python train.py --arch="preact_resnet" --model="self-supervised image encoder" --dataset="regions of photos with short descriptions (Visual Genome)" --train_examples=203450 --image_size=48 --crop_scale_min=0.4 --horizontal_flip=true --translate=0.12 --color_jitter=0.6 --method="byol" --norm="batchnorm" --activation="relu" --padding_mode="replicate" --depths=[2, 4, 2] --kernel_size=3 --stem="single" --avg_pool_shortcut=false --widths=[48, 96, 192] --projector_hidden=1024 --projector_out=256 --projector_hidden_layers=1 --target_momentum=0.99 --init="kaiming_normal" --residual_init="none" --optimizer="soap" --beta2=0.99 --lr=0.003 --beta1=0.95 --shampoo_beta=0.95 --eps=1e-08 --precondition_frequency=16 --max_precond_dim=512 --merge_dims=false --one_sided=true --adamw_lr_other_params=0.0017 --grad_clip=1.0 --gradient_centralization=true --magnitude_pruning=0.7 --steps=14700 --batch_size=256 --epochs=18.5 --lr_schedule="linear" --final_lr_fraction=0.05 --warmup_steps=290 --weight_decay=0.0 --adamw_weight_decay_other_params=0.01
Rows from block 4, named by matrix and row number. Rows with one number belong to one channel. Each number is 128 + 32 x the weight over its row's rms, rounded and kept within 0 to 255. All counts start at 0. Numbers have three digits each. After the name is the row's rms in percent of the matrix's.
# convs0: first 3x3 conv (model.blocks.4.convs.0.weight, 96x96x3x3), inputs 0-11, a 3x3 kernel for each
# convs1: second 3x3 conv (model.blocks.4.convs.1.weight, 96x96x3x3, transposed), outputs 0-11, a 3x3 kernel for each
convs0.27 087:128128071128128128128128128128128128174034128210069128173128128128128128128128128128128083189128128128128128128128128165128128128128128128082128128128082128047094169128128195128128128128105145128054128128128128128059128156128208128181128190128128128128180128128128030101215111128226086128128128128128128128128063128128128046
convs0.28 099:128128128128128128128128128128008128128070128128078128095128171043128192128193102128128128128128128207083128089128128064128128184128128128128128128128074128045128128128128128224128061161128128128128149171128128128128193086128128128128022160128128203128082078128128098166128087128128128159128128097177128128128128128128128128
convs0.29 096:128181153128094128128128084128147213128089128090128046128128098128128128169128128128128157128128128181198184128128152128173128128128128180128235128128128128128128128128128128128128128200197128128128128128128128128091098223128206077128128060204128128172128069128128128128078128180128128128128128070128062128128128128164128128
convs0.30 119:128128128174128128088128128097128058128128128128128128128128084157128128174081128128128128128128128128128087090088087128128046184128182128128128128128128128159128089199073084128128128128128167128173128128128128109128128035197128091128128000203128128128128128128128128128128128097175085128128128128128180170128128128128128066
convs0.31 095:128128176176128097128128128128077128128165128128128128089199128128128128128128128128148128128209171128182128206185128054128128128128051128128128056056128128128128128128128128194128215128128128195128108128128184128128128128128159211128128128128128094128076128128128128160128128042128128128128128128128128128128128128128128190
convs0.32 086:171128128128128159128128128128128128128128102084128204128128128128128128128091128174128128042128128197128171128128128128215128174128220041060128128128128128076128060128128219034128128072177128128193128128128072128128128128128128091094128128128128060128104200128128128128128128128128128054128128088128160128128128128128128079
convs0.33 098:128128128128071128128128070128170128128128006128128128154128128128128128128128084156128128128128128194128128128201077096128128128128128207128128128128128158128128128185128128086128128128128128128128128128128186128080128128187157128091128128128128075128128128084128128128128128128128090128128128128183128128128128097128128049
convs0.34 098:128128128085128128183128030128128128165158128184128128128128128081128128128128128128077165064128199089128128128128128128080215128128128128128128128191128128234095128128128128128128128128128128128068128128128128128073128172128086128078128128128128128128128221128090128128128128128128128128128128128128184128128107128128128098
convs0.35 086:128128049087128181128128206128128128128128031180128128128072082128128128128128128128128128180128128128128041128143128128128128128128128128128128078128128128128128062128128128190128076128128128128090128128128128128194072128128128190192128095128128171128128128128128128128075128128087128128128218128128128128179128128128128128
convs0.36 089:128128128128128128128128203128128189128128128082128128128177128128128128128128128095128128128128128128213163128128085128128128128128128084128167202128128095128128128086211128128128128128128128128165128128128087128187091128091128128128128128046128059189128128181128128128128128128128128128098128236019128163083128128128168191
convs0.37 084:128128090128128128128128128128128201128128128128128072128051076128128128128128128128128128128128128128128128128128128128128102128128128128128128128128128128088128128128078128128128128128128128128128128093128128128128196128128128085172157128128128172042128190128128091128128128128128128128128128128128128128165128174128128128
convs0.38 079:128128057128255128128072153128065128128128078128128128128101205128128128128128128128128128046038128128128128128072128173128128128128159128128128128212174020128128128128128128128128128128128073128128128128128128128128128128128128219128128128128156218128211223128128128128128128128128033128128128128128128128128128128128128085
convs0.39 093:064128128128128177128128089128128128128128200083084128128128052128214128083165212128128128128128128128128128128128128128081128128128128128128081186128128128128031128072128128128128213088194128128128128128053128128128031083099128053128128086128128066058128128128185161104128210128128181128128128128128128128128128090128128128
convs0.40 079:128128154128128128128047128128128128128075128163128128128128128089128128128081091128128128128128128128128128160128128128128128183117128128128128085128128128128128128128128128128128082128128128128128128061128128189150128128128128128128078128128128128128128128128128128128128128128219044128166128128128128128091128128128128128
convs0.41 121:128165128128128128128152101091128128146128128128128128091163128128194128157019165207090128061159174090128128147183128128048128100128183128128128156160128128107187128128128181149128090202128128128128128069189128102128088128128128179128128079099080088128161128128161128128128171128128056219128082128128128128143079128128128128
convs0.42 125:128128128128144128092059128128096128128128100128128157091128128169082128114128128128189128203041128105128128097128128059128213128165069084128153195128128128128090128082128128148204162099128128128092091128128164160076128128143128213196128059128128128128090166088128081128128195128128128128074128128128085128128128128128128097
convs0.43 090:128128128128128128128128128128060128128128128172128188128194128128128128128128170149056128128171128128128195128165176207175071248128098098128128249128038128128128166128128128128128103128128128128128128128128128083128128128089128077128032128128128128128052128220128128089077128128128128128147108128128128069038068202196128128
convs0.44 091:128088128177128128128128128128175128057160128128128076177182128207128128128128128128128128128128210128128128128097128077189128128128128128128128128128128128115068078128063208128128128167128128076128128128128128075128128128128128128194178128128128128088128157128128128161128128166046128128128128128128216128128211128089128128
convs0.45 107:128128128145099128128190128075128128031128128128128128128128128156128128128198128211079052128128170182128128128128128128128033190128096128128128189128128128128128128128128128154128128128096081128128128128128128104128128197128128175128128176128087087128082128128216088089178128128128059205128090128128128128082128128159209072
convs0.46 087:128128128128128128128179128128128128128128023177202128128128085128128207128184071085128128128128128128128128128128128128128128128128193180192128128128104128128128160128075089128128128128178128128128128128128128128128075076128128128049128153128128128128128144128128178179128128128128128161088128128128128128046128049128128128
convs0.47 090:210128128128128128128128128128073072113128128128172128174128128128063128128067128128128128051128128128128128171128128128169128128128128203128128128128128049086128196128128128128128128128128128128128128128128128093128128128128128128128128128128128128145128128128128128128128128128128128128128070128203128074128088128128128128
convs0.48 106:089191128111155157062128128186082128128128128193128128128128128128065128128128072128185128128128128084196128128128128128128193128128128128128128128128128128128195128025128128128128128128128128128176055128128150128128074178128083210128044232128048182128084200128128128091163128128128078100148101128128128128173128128128091128
convs0.49 087:128128128088128128028128084128128128169128128056128128128128128038051099068128078128128080040128128128128128207128128038128155128128128128128128128181128128128128128128128128128128128128128031128214066128128128128128128128128128128128128128128128063128066075128128128128170128199128128163128128088128168128038128128128128128
convs0.50 089:128128128128128128128128217054200171172128128128128162128088128128128128128058083128128077128128060128128128128128070169158128128128128166128128128128128128093128128164128128128128128128128128128180128128067084177128128128128086202128145128128128128128128128128131128128128128222128128128040128128128128128195055128128128128
convs0.51 094:128128067128128128128097085189075217128128175128083128128128012128128128128061128128128128085128128128185051128251185128128128067094189128069128128128128128128128128128128128000198128128128128128128092165042043128078128197172128064196128070076172128156128128128128128128128128128128128128128093128128128128128128128128128128
convs0.52 119:128186108128128139128128128128128128128075096128128128201181065128066128128128128128020175043128128062228128128064182086128128180128128201053128083128128067193128128094172128036128128128128128188128174065128128128128076128128128128128225065128145068128128205128128203079128128094179128128128128128128217128128070128128128099
convs0.53 125:192128128160128128097105159128128106128128128128128128205000128128099069128178128062162094128128128204045154128128128128128128128128128092128128128152106128211097066128066128088128128077160128197039077219066090128128154128128128093128128094128173128128128128128069163128128128128128128107128177128128184089128147128162063128
convs0.54 084:128128128128128128128128128128128058128128084195128082085128128128090128128128211128128128128128128128128203176128208128128108128181128067128128183128046128128070128128128128128128128128209128128047128075204128128128128128128128128128128128207128128128128128128128128128128128094128128128128128128088128128128128128206108128
convs0.55 092:128196128128128128128048103128128060128128128128187128196178128128128128128128076128128186128128071173128128128128190100128128120128051128155128204128128128128128128128128128128128162128128170128128078055128128187128128128128128128128128128158128165148128128128128043128049128128128172128128128158128128128128146077128128128
convs0.56 077:157128128128128128128041128128128082208128128128128063128128128128128161128128128207223165128128128128128128184128128128128128128128073159128128078128128128128128128128128128128128128128128128128128128128128128128047200128184128128128128095194128128175128128128128128173128086177128128128128128128128128128059128180128031128
convs0.57 102:128201089128196128189083128128128128128181085128128049177177128128220128128128128128180157128128067128059090128147128076128177128128217128128128128207128128164128128128128128084128128128128128069128128153128128128172181128096174038128128128128128069072167195038128128234128128128128128034128128128128105202082128128128128128
convs0.58 128:059128167232224066023128209076128128128128183128128128094128180076000067128175128128162162075128128128128128128064128128128156128128092128128128128176128128096128128161128073099128128128128128128128110128160128128100128128128128221154128128128128128128128178114128128128128149128187128128128128187128128161128128128128128128
convs0.59 130:083185128089191128163045128128058086128149128128128162128128128151079128083174128087159128128128128128128128128128128128128128128128128128157128128176128128128128128082128128128128161128128128128101022128128099195128109160128128203105161056128054178103166128128128128128128068128128128128128128128128128128076158128128159128
convs0.60 104:128092094128030128128128128090128128128104128166070128128128176080128202128179066103194180128128128184068128180128100128128128128128128128173128128233210128128128198128128128205128128128128128128128128128191128128128128069128128184168079128128128128071088128128128128185128128128128128128128128066128027093128128128172128152
convs0.61 131:128128165128128128128128094128128088180128128128128128128091128128128128128187128168165080113182064165128080128090162089128128128193095168128128092128213128087128073128154128128190128087128086162128128128128128167128062255128128128128213000162104128191128128128172128056128128128128128163101128128128128128101128128149128128
convs0.62 090:128128128128128128128128128128069128128128128208189062128048128128128128128128163128128128128128128128128128095128085128128128128128041128128082128128128175128128128106128128128092128128128128128128128225128128161128128128128128180128128128070186181128128198128128128128128070128128208128128159128128128128128128128128128128
convs0.63 093:128128177196128128128128128128128128128128128128047194128128128128128128128128128043128128128207201128128128128110080128128128128090086128128080128128128187128128065128128128128128128128190128153128128128128128085128128128128128056128128128155128128128148174128078128176093092128128128128128128176128152128128029128128128128
convs0.64 136:128128128128128128078148128094187187128128098166128128047184108128192128195069128151073128128128128095128128128128128128128128128128128128156128128050128128060152128128128128128128128194128162128128186017128164062168128128128128088128101165104128128128161128095128087128128128128103128128128091128128098156194077173072197128
convs0.65 096:128128128161128128128088105128166128128128128128128050128128098128128153166154106156128128174094128128128128080128128128128128128128128112128128128206173128128128128128128128128128128165128175186208128128128128108128128057128128128128128049128128128128128162128128128097128128089191128205128128128128128128128196195128128128
convs0.66 083:128128128128047178128179128128128128128128128128128128128203128128128128128128128128190064084128060128069128128128128078128128128128082128128128224128128186128128093128128128104114128128128071128072128218128128070128128162128097089128094128128128128128128248255190128128128085128128128013128128178128199128128128128128128128
convs0.67 115:077096128128128128178179128128128161128105128083065128128079128128128128083128128128128128128185128128193190128128128128128128101172128128174128128128128128079128128128082128128128128128128128156128078128128067061205052128128128128128167160128128128128128128128184128128199128128073154128128128128161077128102128128128128167
convs0.68 096:128128128111074128128128128128128128149128109075072128064071128128128128128128128128128128128196172128099128128128128188128128033069128128128128128089128149186128128128128190064128128097128128128128128128128128184128128128128128128054128128128128128128128128128128128128128128190128128128128128128128128062083113128128128128
convs0.69 094:128128128197082128128128158185128151185128161128128128128128128128128128128128128063078128128128128128128128255128128073128128128128128128084128128128087128078128128226128128128128128128186216182128101190209128128128128128128128128128128128128176128128063128128128128200189128128128128128128128199226128128128160128128128128
convs0.70 100:128128128128128084128160099128128128128128178128128128128175092128069194128128128128090177128107176128128128128206128214174128128081081128082157176128128128099199128128128108080128156128128128128128128161128034128095203128128128128128128188155128128128128053128128128085075128128071128184074128128128173158128128128128079128
convs0.71 098:151128128128128094128128128128128128044128128128190128128128128128128159128128084099128128128079128128128128128128128128082128128083128128128128128080128128128128128128128128128128128128128214177128105114084128128128128080128128128128128143128128128128196128206066128128128095159128128128128128128128128128128128128128128128
convs0.72 123:202128090094128128128094148128040128128128128128128128128000160128172085106172128128140128128055128128128128128156128128128073128128128128128128128128087128088128128195128128093128163128128128128128128181056166128159196063128128098128128128128128128128037217128128128128162128106128128128128128128128174128128159128174128182
convs0.73 084:128075084128035128128128128128128128128153128075163128128057128128159128182128188193186128128128186174128128173128128184128175128128128128128128128058169128128128128128128114128128128128128077128128030128016128128128128128128128077128128128128128128060100128128128183128176128128128128061072128128128128128128198128157153128
convs0.74 084:128128128103128084128128128128128128128128087128128128128128128128128128128128079128128128128063128089128128128081128128067095205128128128160242128128128163049078128128128017073070128056128150128128186128128128128128128128128128128128128053128128128128159128128128040108128128166128206128128186038128128128182128128128128218
convs0.75 093:128128128169187058128175128128128128108063128128128128128128082128128128128253214069128128178128128128128099185128072128172128128128064128079128128020061128077128128128128128128128128128128128176128051056128074128096128128152128128128128050128083128128128128128128128128095128128128128128128128128128160128128128070075128088
convs0.76 094:128128128128093128128128071046128128128128128148128183128128218128128128128074067085128128128128128128158128128128128128128090128062128176187128204001162128194128165128128128194128128128180062128074188128128128128128128128081128128128128156128128128168128128128128063070083075128128128128128128128128128170128208128101128128
convs0.77 113:204163128128080128058128128162128128128128128149128112128086061128128087128158158056128207183128060219079017128128128128102128153077128173128128128167128128128128128128128128128128128085128128128128128128128128128128159241128128128128093043099222097082128128128050090203094128128128128128128128128082128174128128128128128128
convs0.78 101:128128128107050084128128195228128031128242056081128128090075128091178128128128128073128128128169128128128128128128128128128128128150128150128128128128034128128128108157061223128128128128076175089060128128128181128088128162128201128128128128161128128128128128128128128128182128036128158128188084128128128128128068039128128128
convs0.79 118:128166128128128128105128128128128128128128128199128057161208096128128128128037128128128059128128128128099128167128128180128068128128128155128128155176128128128128128128128208082020128128128128128128128128128128128199128128128128107128128188128128128128167128128087160153128128128128128128128128128128128128156157128128128128
convs0.80 107:128128128128128160128169128093166128073128082102128167128207128128051184189128209128128128074067128175128128128128128128038128154128128128128128076128128035128211171064128176179091128128128128128128150089128128128128128057128128185079094236095179128128082185128101128128128128094128128172128128128128128159128128128128128128
convs0.81 078:128128128128128128128128128128205073128128128082128128203128128128166184128128128128040182180128128181178128128128197128128128128128128220128128128128128068073128128214128128205128128128128198128128128128128042128128128128128128128128182128128179128128082128072128128128173183128128128128128128078128128128128055180128128088
convs0.82 118:128128173128063128128128128128128168075128211128128128128128080128128128128128128186128047081128128061128128128128128128128128128128128128080128171128128128128128128128128128128128175069128149128128128128128128163128128128090128128128128128128128128190181128128128193128128128128128128186128128128128128128128166128155128128
convs0.83 090:128128169128079128078128128128128128087179128128128090128128128128128128128128128128128128128128128128080158128128190128128169128055128128128128072128128156128128128128128128128128128202128128128186169128064062128128128128128128074128128054128128128128188128128128128128128128128182128128202128220068128084128128128082128128
convs0.84 089:128128128128128128078128128128128128128075128128064163128128128128128128128128128128128076128128128128128084128188088128128090128128080128128128128087128128169128128128167128128128128128178081128128083128128128128151128128128128128128128071128128128128061128128059128128128128128128187128128128185128128128076128128128143128
convs0.85 103:106105128128030128128128128092128128128242128093163128128194090128196094128128128128074128060070197065128128176128047128128128128091128128128128128128128128128128128128178128128128128128128128128091128128167128128128128048195088128202128128128128035201128012195128128152078128128128165128128128128128128128128128128169070116
convs1.27 106:128128128128128128096128128194128058128128128128128119128128128128128128213128128158128128128128128184128084128128128128128084128177128195169084128043128089168066156173128128128117107063128184140128128128128181091096128079128128194182128078211174128100128128078128128060171128128191128073165128084068085128175128128179128147
convs1.28 098:128128128128062128182128096128128128128128128128128128198128128128128128128160128083158128167128128128128128128128128128128128128128154128128128128128128128128128128128053128217219201128128128128128128076051101128128128128178128128087128171178128128128076128128128128128128074128128128179128170128128177128128186128128128128
convs1.29 102:128128128128128128128128128128128073128128128128128128096128064128128128128128128128128128128239128128128066128189128172128128058128128128128128128197128128128094082198128128068128128049128128128128084128128128128085128128128128195128090128190128128128128128067000128071128128128061128128128097128042194055128182128128128128
convs1.30 110:150128194171186128128128128128128195128079114128128128128053128128128128128153128089128070109128128128072128128128069128128128128128128128069128128105062128150128128128128077128183128199128128165117128128157128128128128128128128101128128128128128128176128128157059128128128128128128128164128191128112077173128157128128128175
convs1.31 100:128042171027015220128159140128128128128096128128128128128128128128128128108128076128128128128212128128128128128075128128128162128128064128082172077169128128116089128128079072046168128046128128128128128128128201128128194128128128128128094128128128071128128032128128038128128186128128095103128128128128128163128128128128128128
convs1.32 106:128196163185128066128093128128185128128128128128128128086128171128128186128128128167128156128017087128128128128185128128128128154171128128047128090093177128183189128128128184128128128086128128128088094128128069128191128073169128128087128128198128031104128128096214220188128063128128128128066059128128047128077128204196128255
convs1.33 090:128166055052076128175128128128171128187158128128128128095128147128128128128128128128128128206128128128128128128112128128128128128128128128128128128128128128128128128128128089128128128128078128128128128128187155170128128128128128128128128128128176128128128128128128128128164128060084128128128128128128128128128128128128128128
convs1.34 095:180128074128213128128058128128128077128128128128128128160194128196128189128128128128128128046128048094164128128155128128155062128117186076128197128128128128128128128194128128128112128018128149128128196128128128095128128128167128128128128128128128128194128128128128128128128128094128128128128238128168128128086069171173128149
convs1.35 100:128128128128128184128128128128128073128072128128053128128128128128068128128128128128057128128128090128184128128128128128210106128128128110128128128128128128088181128085128068213128052128199090128128182079177128128100051128065128128128161232128128152173103066128128056128128067128128153128183094153083128128128231128074220128
convs1.36 098:128128097128098128128069079041128128128128128128128128104173174128251128165194128057128128128128128200180225128183128128128086128128128177184128128128128167128173128128158077128128128222128128128128128128128128128170128128128058088053074128128128128128128128128128128128165223128128128214128174128050128128128128128128128128
convs1.37 101:128128193181128041128128128128103128128128128128128163128128128128128128128158128151128128128128128128169128128128128128128062128128128128212096128046128128128128128128128128189128128128128128098128167128128101128128128128098128128200128128061128128128128128128201128214128128128057161094076128190128204212087188128128128128
convs1.38 092:177128128128076128128128178128128128128128128200128128128089128128205128128128128128146128178128076128128128128128043084128038194128128128128128180128128158128128128128178128128128092128128128084128128128128128128128128128128128128128128128128128128128194128159128128128128128128128128128128063128128128128072163128128128128
convs1.39 100:128128128128128128191128128128128163128128128128128128196255128128128128128128064128128128128128097128128199128128128170128128128128128128143128066128128086128128082128128078128128231128060128128157128128128128128128128128166128128128128128128128128128091128128188128161074128151128070208128128200128128088128128101128128033
convs1.40 097:128174128178037128128171059128128097128172083128128128128128101128128128128076128128072128128200181128128128128128066128128128128128128128080070128128161128128128128128178128080128128128128128152128128128128186128128164128128128128108128128128128128185128071128128128128181128128076128128201128128148128128173128128072194067
convs1.41 103:128128128128128128128128163128128128166109128128128210128128185128079224128128190075128128128128066128128128074128128128128128128128057128128128190128128128128128183128128128076128128128152128128128095128109159128128162128128159128128128128128128189128128128128128128128128128128128128087128128079128093128175128128128214128
convs1.42 096:128198128128128128128128128128128128128128128128128085128128090128128064128128128141086128128128128128052128128128128128058128128151128128128136128128128061128103128128054128185128128161128128070171128128128128128184128192128128128128128207128128179128150041128067128128128128128079045128128128128128185053128128093128128128
convs1.43 093:128128128128128128083128128128128128144128204128128128128128163128128128128128128128128185128128128128128105128228128128141128128128128128128185128008128128128128128071128128128128128128069128155093055128096128128128128128128164075128169128128128128069128128160128128128128154128128128128099128128128128128128128093128128128
convs1.44 093:128094128096128128128128128128128128128128128157128052098128128128128128128128057128164128128128128091128128128128128192092128128128110128128128180128128128128128087128197156128128169109176128160128183128208128128128128128079128128065128128128195128128128128128128128128080128128128128128128128128128128128159084128201128128
convs1.45 101:128191101128061080128128128128037128171055086128089086128128128128128128165128128097128128128128128128128128128128128109128128128128049128128067197159128128128078128080128249128085195128128101193161157128128128170128099128128062128154128128128199128040128070128128152056176128128187128128128128071128128128128128190128128092
convs1.46 100:128128128177128128128128128128128128198189162078128128128086128128128128128128202128086169128128147154128081128128128128072128128175091128128173128128128128128128128128128128073058128128128128128128128128093147056200213128128128074051213070073128128128128128128128171128128128128203128136057128128112128128088128128128128128
convs1.47 094:128128143054128128128128063160128128128087128163128128089029113128128128128128074128128083128128128183128128128180183192128101150128128150128128200128128093128128054128185163128128128128069081071093128159048083128063086128218128128128088165128128184128173128128128128128128176128086077128128186128128128160055128128232128128
convs1.48 097:128103128086128128128182165204128086128128128128128128128085228075097206128128128182128128128128128128093128128128128068222128128128212091156038128128128200128194128128128128128128128198128098128128128128128128128128128115165128145128128164128128077110128128148195098171128128065128128128128128170188128224080238128128128089
convs1.49 100:179093128128128128128128057128128128128128128128163048128089128128128103177128234128128128128195203128128073128187158128128185128065099128128128128128128204128039098128219201036081185128128157128128128128128128128128128128145128128128128128128128128170128097128128128061128128128128128128128078128128128073128128128128060128
convs1.50 097:128128128128128128128086128191147128176128128128128179096148128128128074128051128128089128176049128128087128128173172177128039128009128128128128128128072128055128128128222073082128128128128071128128128128128128066128128042128128128255128128128128128186128128128128128128128128128128128128128128128128128117162128068153079182
convs1.51 097:175128054128162128128128128128128128128128128080172128128128128192128128207189128149128128128128128128144128128179128128128128128218086128128193128128128128128072128128164128128128128128035066128128128041128128068128128128128128128128045128128184144128128128154128128128230170128128209128128128128128181128128128128090128070
convs1.52 107:128102128128208128128051166128128128128128128128128128128066128128128128128128128149128128086089128128128160128128128128128128128128128128198128128075128128128128128206128128057128128128238128096128128128128037128063128222128128128128170128099166128128128128128128128128156128086128216128128128173179083167128079128128084128
convs1.53 099:169171128077128128048128128128128128128128128180128128128050128128128128128085128128128128128128074128128128128218191128128128128169128128128177155128128128128128128166128128128128203128128128100099088028090128080094128128128128128128152128160128128128128128128191128128185128128128128128128128128128128128128128128128128160
convs1.54 100:128128177128128128080081128128157086162062166155090128048091128128128045128128128128128128197128089128128075205128128128128128128190159128077128128128128227128206128163128128128128128071128128083128128083128203128094175188128128128128038128128055003128157128128181171128128128092128154128128091128128128128164128128141128202
convs1.55 101:208128128183255128128128128162128128179155083128128194128128128128128128128128093128128128181128128080061128128128128128040074128085128128128172071004063097097128182128150086128184128128128128091128128209062128128128082179128128153128128128128128128073128128128128128128128128086103094166128163128128128128128128128128128128
convs1.56 100:128128128128128128185206081173128095128083128128128128128128094128128128128174168128128128128194128128128128128128128128097128128128128128128164161128194128128097128128128175062197128128112128128128128128128128128066128128128128128186128229099128128128128128128128128128128128128076161161128128128210177128084128128189128128
convs1.57 098:166128128220128128178128128168128128128128089025128128092169175128128128128104046128093128070094105128170128128128042128128128167128072128148164128128128088128128128128128028128128217128128128185128128128128128128128196128128128128128128128128128128128191128128128148128128128128091128128161128066128117036128128046128128088
convs1.58 102:128170128085128128128128128128197128128128128152128128128128128128099128098063128128128128128128128056082128128092128128128128128128049155128178086213187128128128128128128128128145128128008128128144128093128128128128128186128128009163128244099128128176128063128128073128128206177128092128128128128128181128160177128128138128
convs1.59 102:182128128128128165128128128128128103128082173128128158101081128078128128084128128186128098128088128128128088191128128128128128128188128128128094128069052176128178128200128128128085128128128128076128128128128128128128128166060128042212128194128075128101128128128195161205128096128128169128128128128128128128087128164181128128
convs1.60 102:128128128128128192068128128084088061128128049128078087190128128179159128128090128128128128128212128128219128128128128128082128128128160128058135128128128128169082128128128087255072071128078128128128128128128128128128128128128043128128128128128128128128165071128128128053128128254128128128165128128128089128088150040165213128
convs1.61 105:161128128128128128128128128179172128181128128128128187128034128096128128075067102195128128128128128128128128128128128128097128128156127143128128128128128128128128128128128195254059128211128128110128113057128085039037128128098128212169173128182128128128128128081128128128128128128128128108128128128128081128128128128128128128
convs1.62 097:128176128184205068128128091128128178128171128099128128128128153092128185128173128169085128128128128128128128128128164128128087128128128100128128128092128128074128128128169069128128128084128128128128128092188128128093190067187128128128128075060128128190128128128128128128128128128128128128128170193128128196128020128128065169
convs1.63 105:169072128128065128128128128077128128128128109091128111189190128087128128128128128128128128128177217077128160184147128072128128128128128149128128128128128104128128025128128128215128228182074128128182128128128128128128128105128070128162128128128094128128128087128128074128128100203052128128128128196128091167128149128128072128
convs1.64 099:128128128128128128107128128152128101156128128087128128128128078128128128093128164110128128128128041070153128128128156174128128128128128128128128128128128111128189128128128128128128128128128117128075086128040098088082128128128128166128128128128112128128128128128128174128114128128128128128128192128128128128128128043128080128
convs1.65 112:128128128128128043128128128128128108086128128128128082084128224128021128128128128128128128065225128205128145128128128128128128128081128128175128128128128094128081036128128053128232173128048128189111128128128128128162153088128128128128128128093128215128128128187128182128169128128128128055128128128128128155128128128128061128
convs1.66 103:128128128128231128128128128128128128128047162128128128128128077128189128084128128168080128128128128180128159128055128128128128128128128128072079128128128128128163159092183101128060128174160128128206128051128128128128128128128128070023156128128169128128128128128128128177128128128128128128128128128072128128067128128128128150
convs1.67 115:128179128128077128128128128148152128128128128128128128128128128076168128128128128128128094081063128169128128128128175128128128156128128128128078078128128128090128128128208128128050128128128128128153014128082073052128128128128128128128110128128128097090128128082168128128128128128184128076128128128128128128091080128128128128
convs1.68 096:128128128128128128195039128128156128128128176128167128059128162128190128128128128128128053108030162128128128081128128128128128128128128144222128128128128075128128128128128199158128128128089179128128128128128128128128128075128128128128128128128128128128128128083128128128128128075128128065128084128128128128069128128201100128
convs1.69 092:128187128128128082128099128128175128128128128160182128128128128128128072128128128128100074128128128128128128066188128128128128128128128128128128128128203128128128128128128128215128128091085128128128128128211128128076128128128128128128128128081128128182172128193052128128128128128202172128128128128128128128128128128079128128
convs1.70 103:128128142144128072128128128104128154128128128128128128128128205128078128128128128059128128041079196128128128183164128128080128128149128128180128128128128128128128128128128128128128128128128185128128185128128096187128128128128183128211128070128148057128128185128128128094060128128128064066128128128128200128128156089174128054
convs1.71 122:128128128128163100128128128089128128128128128087128128072128192128128128128128128128128128157087111128128128128099102108128176128128128128172128128128128128128128128095085047152229185128128128128057085128092193128128128128128128128128186128128128128128128128128128128169089128063110158128128128163079112151128159128128128155
convs1.72 102:128128128128086128128128128128128128128188212161128082161084128091128114075128128128128128128128172128128093128128128128128128056128078128128128128128221128128128128159072128187128128128128128128084128128155078128073183128128128196128128145128128128128128128128128128128128128128128128128128128128128128093128128128166128128
convs1.73 099:128066128128128079088160103128128128128128087084128128146128074128128114191085165078128154074128165128128128128128128128128128128128128128128128064128128128103128092128128128038128128128170162128128128128128128178128179079128128128030128186128084128078128128128128128149154128102128128128056128128128128128128059128128128103
convs1.74 101:128128128128205128128128128164128128105146106128068128083128128190128128128128128128064128163128064128191128128128128128178128187128128174128128128242204050128128128128155202179062128089128128128128128128065091128128065128128128128087128128128128174128128128179128128128128128128158128128128068187128128083185128080128174128
convs1.75 105:128128059128216172128128128128069128128065128128128128128128142195128128161128111128128182128173173177128128128128128128128072128128128128178128128000128128164128093128186128128128206128128128128086128087128199054128128184128073128128128128128128128128102128128128128128128184128128128219128128128128128128128128049128128078
convs1.76 092:128128128128098128128151128128128128128197094128128063149102128128128128128171128128069128128128128128128128058188128128056092070128128128128128058128128128128128164039128128128210056128202128128128128195128128128128173076128128128128188100128128128128128128128128128086057128128128128128064128128128128128200128128128128128
convs1.77 102:109128128068128215128128128173128128128128128151128128128093171128128128128160128128128128128128128128128128128128128128128093186128180128170128128071203128077128128128128190128084167128128161073128084028128128069128128085128128128074167128183128128096128060128128128128181128128080139128128128128128128128128101169128128128
convs1.78 099:101128128128128188128128128128214068128128128188128128128128183146110128128128128184128103128128128128128128128128107128128128128128094128207128128128128128071080128128097145128094128004231128128128128128128128128048060128217128128128128128189128128128150128059128064128175128106184128083128128059128128128091128128174128100
convs1.79 107:128128128128128198128128128128128128128128128143128206079194128082128128128203128172128198069128071104128128128128128078128128128128128175128178128128079128087128128194128167107128128128088190128128088082128159128128062128128128059128128128128128098166128128086128166128128128128146128128128128128128128128128068128128084140
convs1.80 103:128128128128077128128128128128057128128128128128128128128065077128165128128128128128128128128128128128128128128045128128128128128128203128089039128128128070128128208255128128128128067069234128128128217128128073128128128128199118128128128147128128128128073064081128128072128097128090128128128150128128128128128060128128089128
convs1.81 101:031128128128128128216128076183128128128128062128072128128075128128128128128128155128128128149171128128128000128227176128128128090128084128128128128128128128179128156098128218046037128155128128128128194073128062185128065195128128177128175177061128128080128128128128128128128119128097128183128128128128128189128220128128085128
convs1.82 103:128128128128220200128128128128128128079128101128128128128128128128128128128075090128128170128128173128128128128147128128128128128052128128128128181102088128128128128208128128037128128082201159128128087072128128128128170098128128128128128128128170128128128128128128128093128128169128128128097128128186128128128063128128128128
convs1.83 086:128128197128128128128128077128128128128093232128128128128128128128178128128128128128128128128128128128128128128128128128128128128043128128128128128128128128128128128128128128076128180128128128128128128128128128128188128128128128128128128063128128128128128128128060128128080128128128128060083128192128128128128128128162128128
convs1.84 098:128128128128128128179128128148128128128128128128128128128171128128128128128128128128128128128128128128128128128128128069128128128128128128076128164128226128128128128102082128128128128128128128128128198128183095128128128128128128128128128171128128128128191128098128128164128128064128058128128128128128128128128174128056128128
convs1.85 103:128128128128128128152128128128128098117128128128152161086044128045043128128128128043128165096128055128128128128128128041128128197128128128128128082128128164112201128033128128128075128255169128128128128078168190128128128128128128128128154184128128128128128207104128128128128116128128081094128128128128128128128128128128128128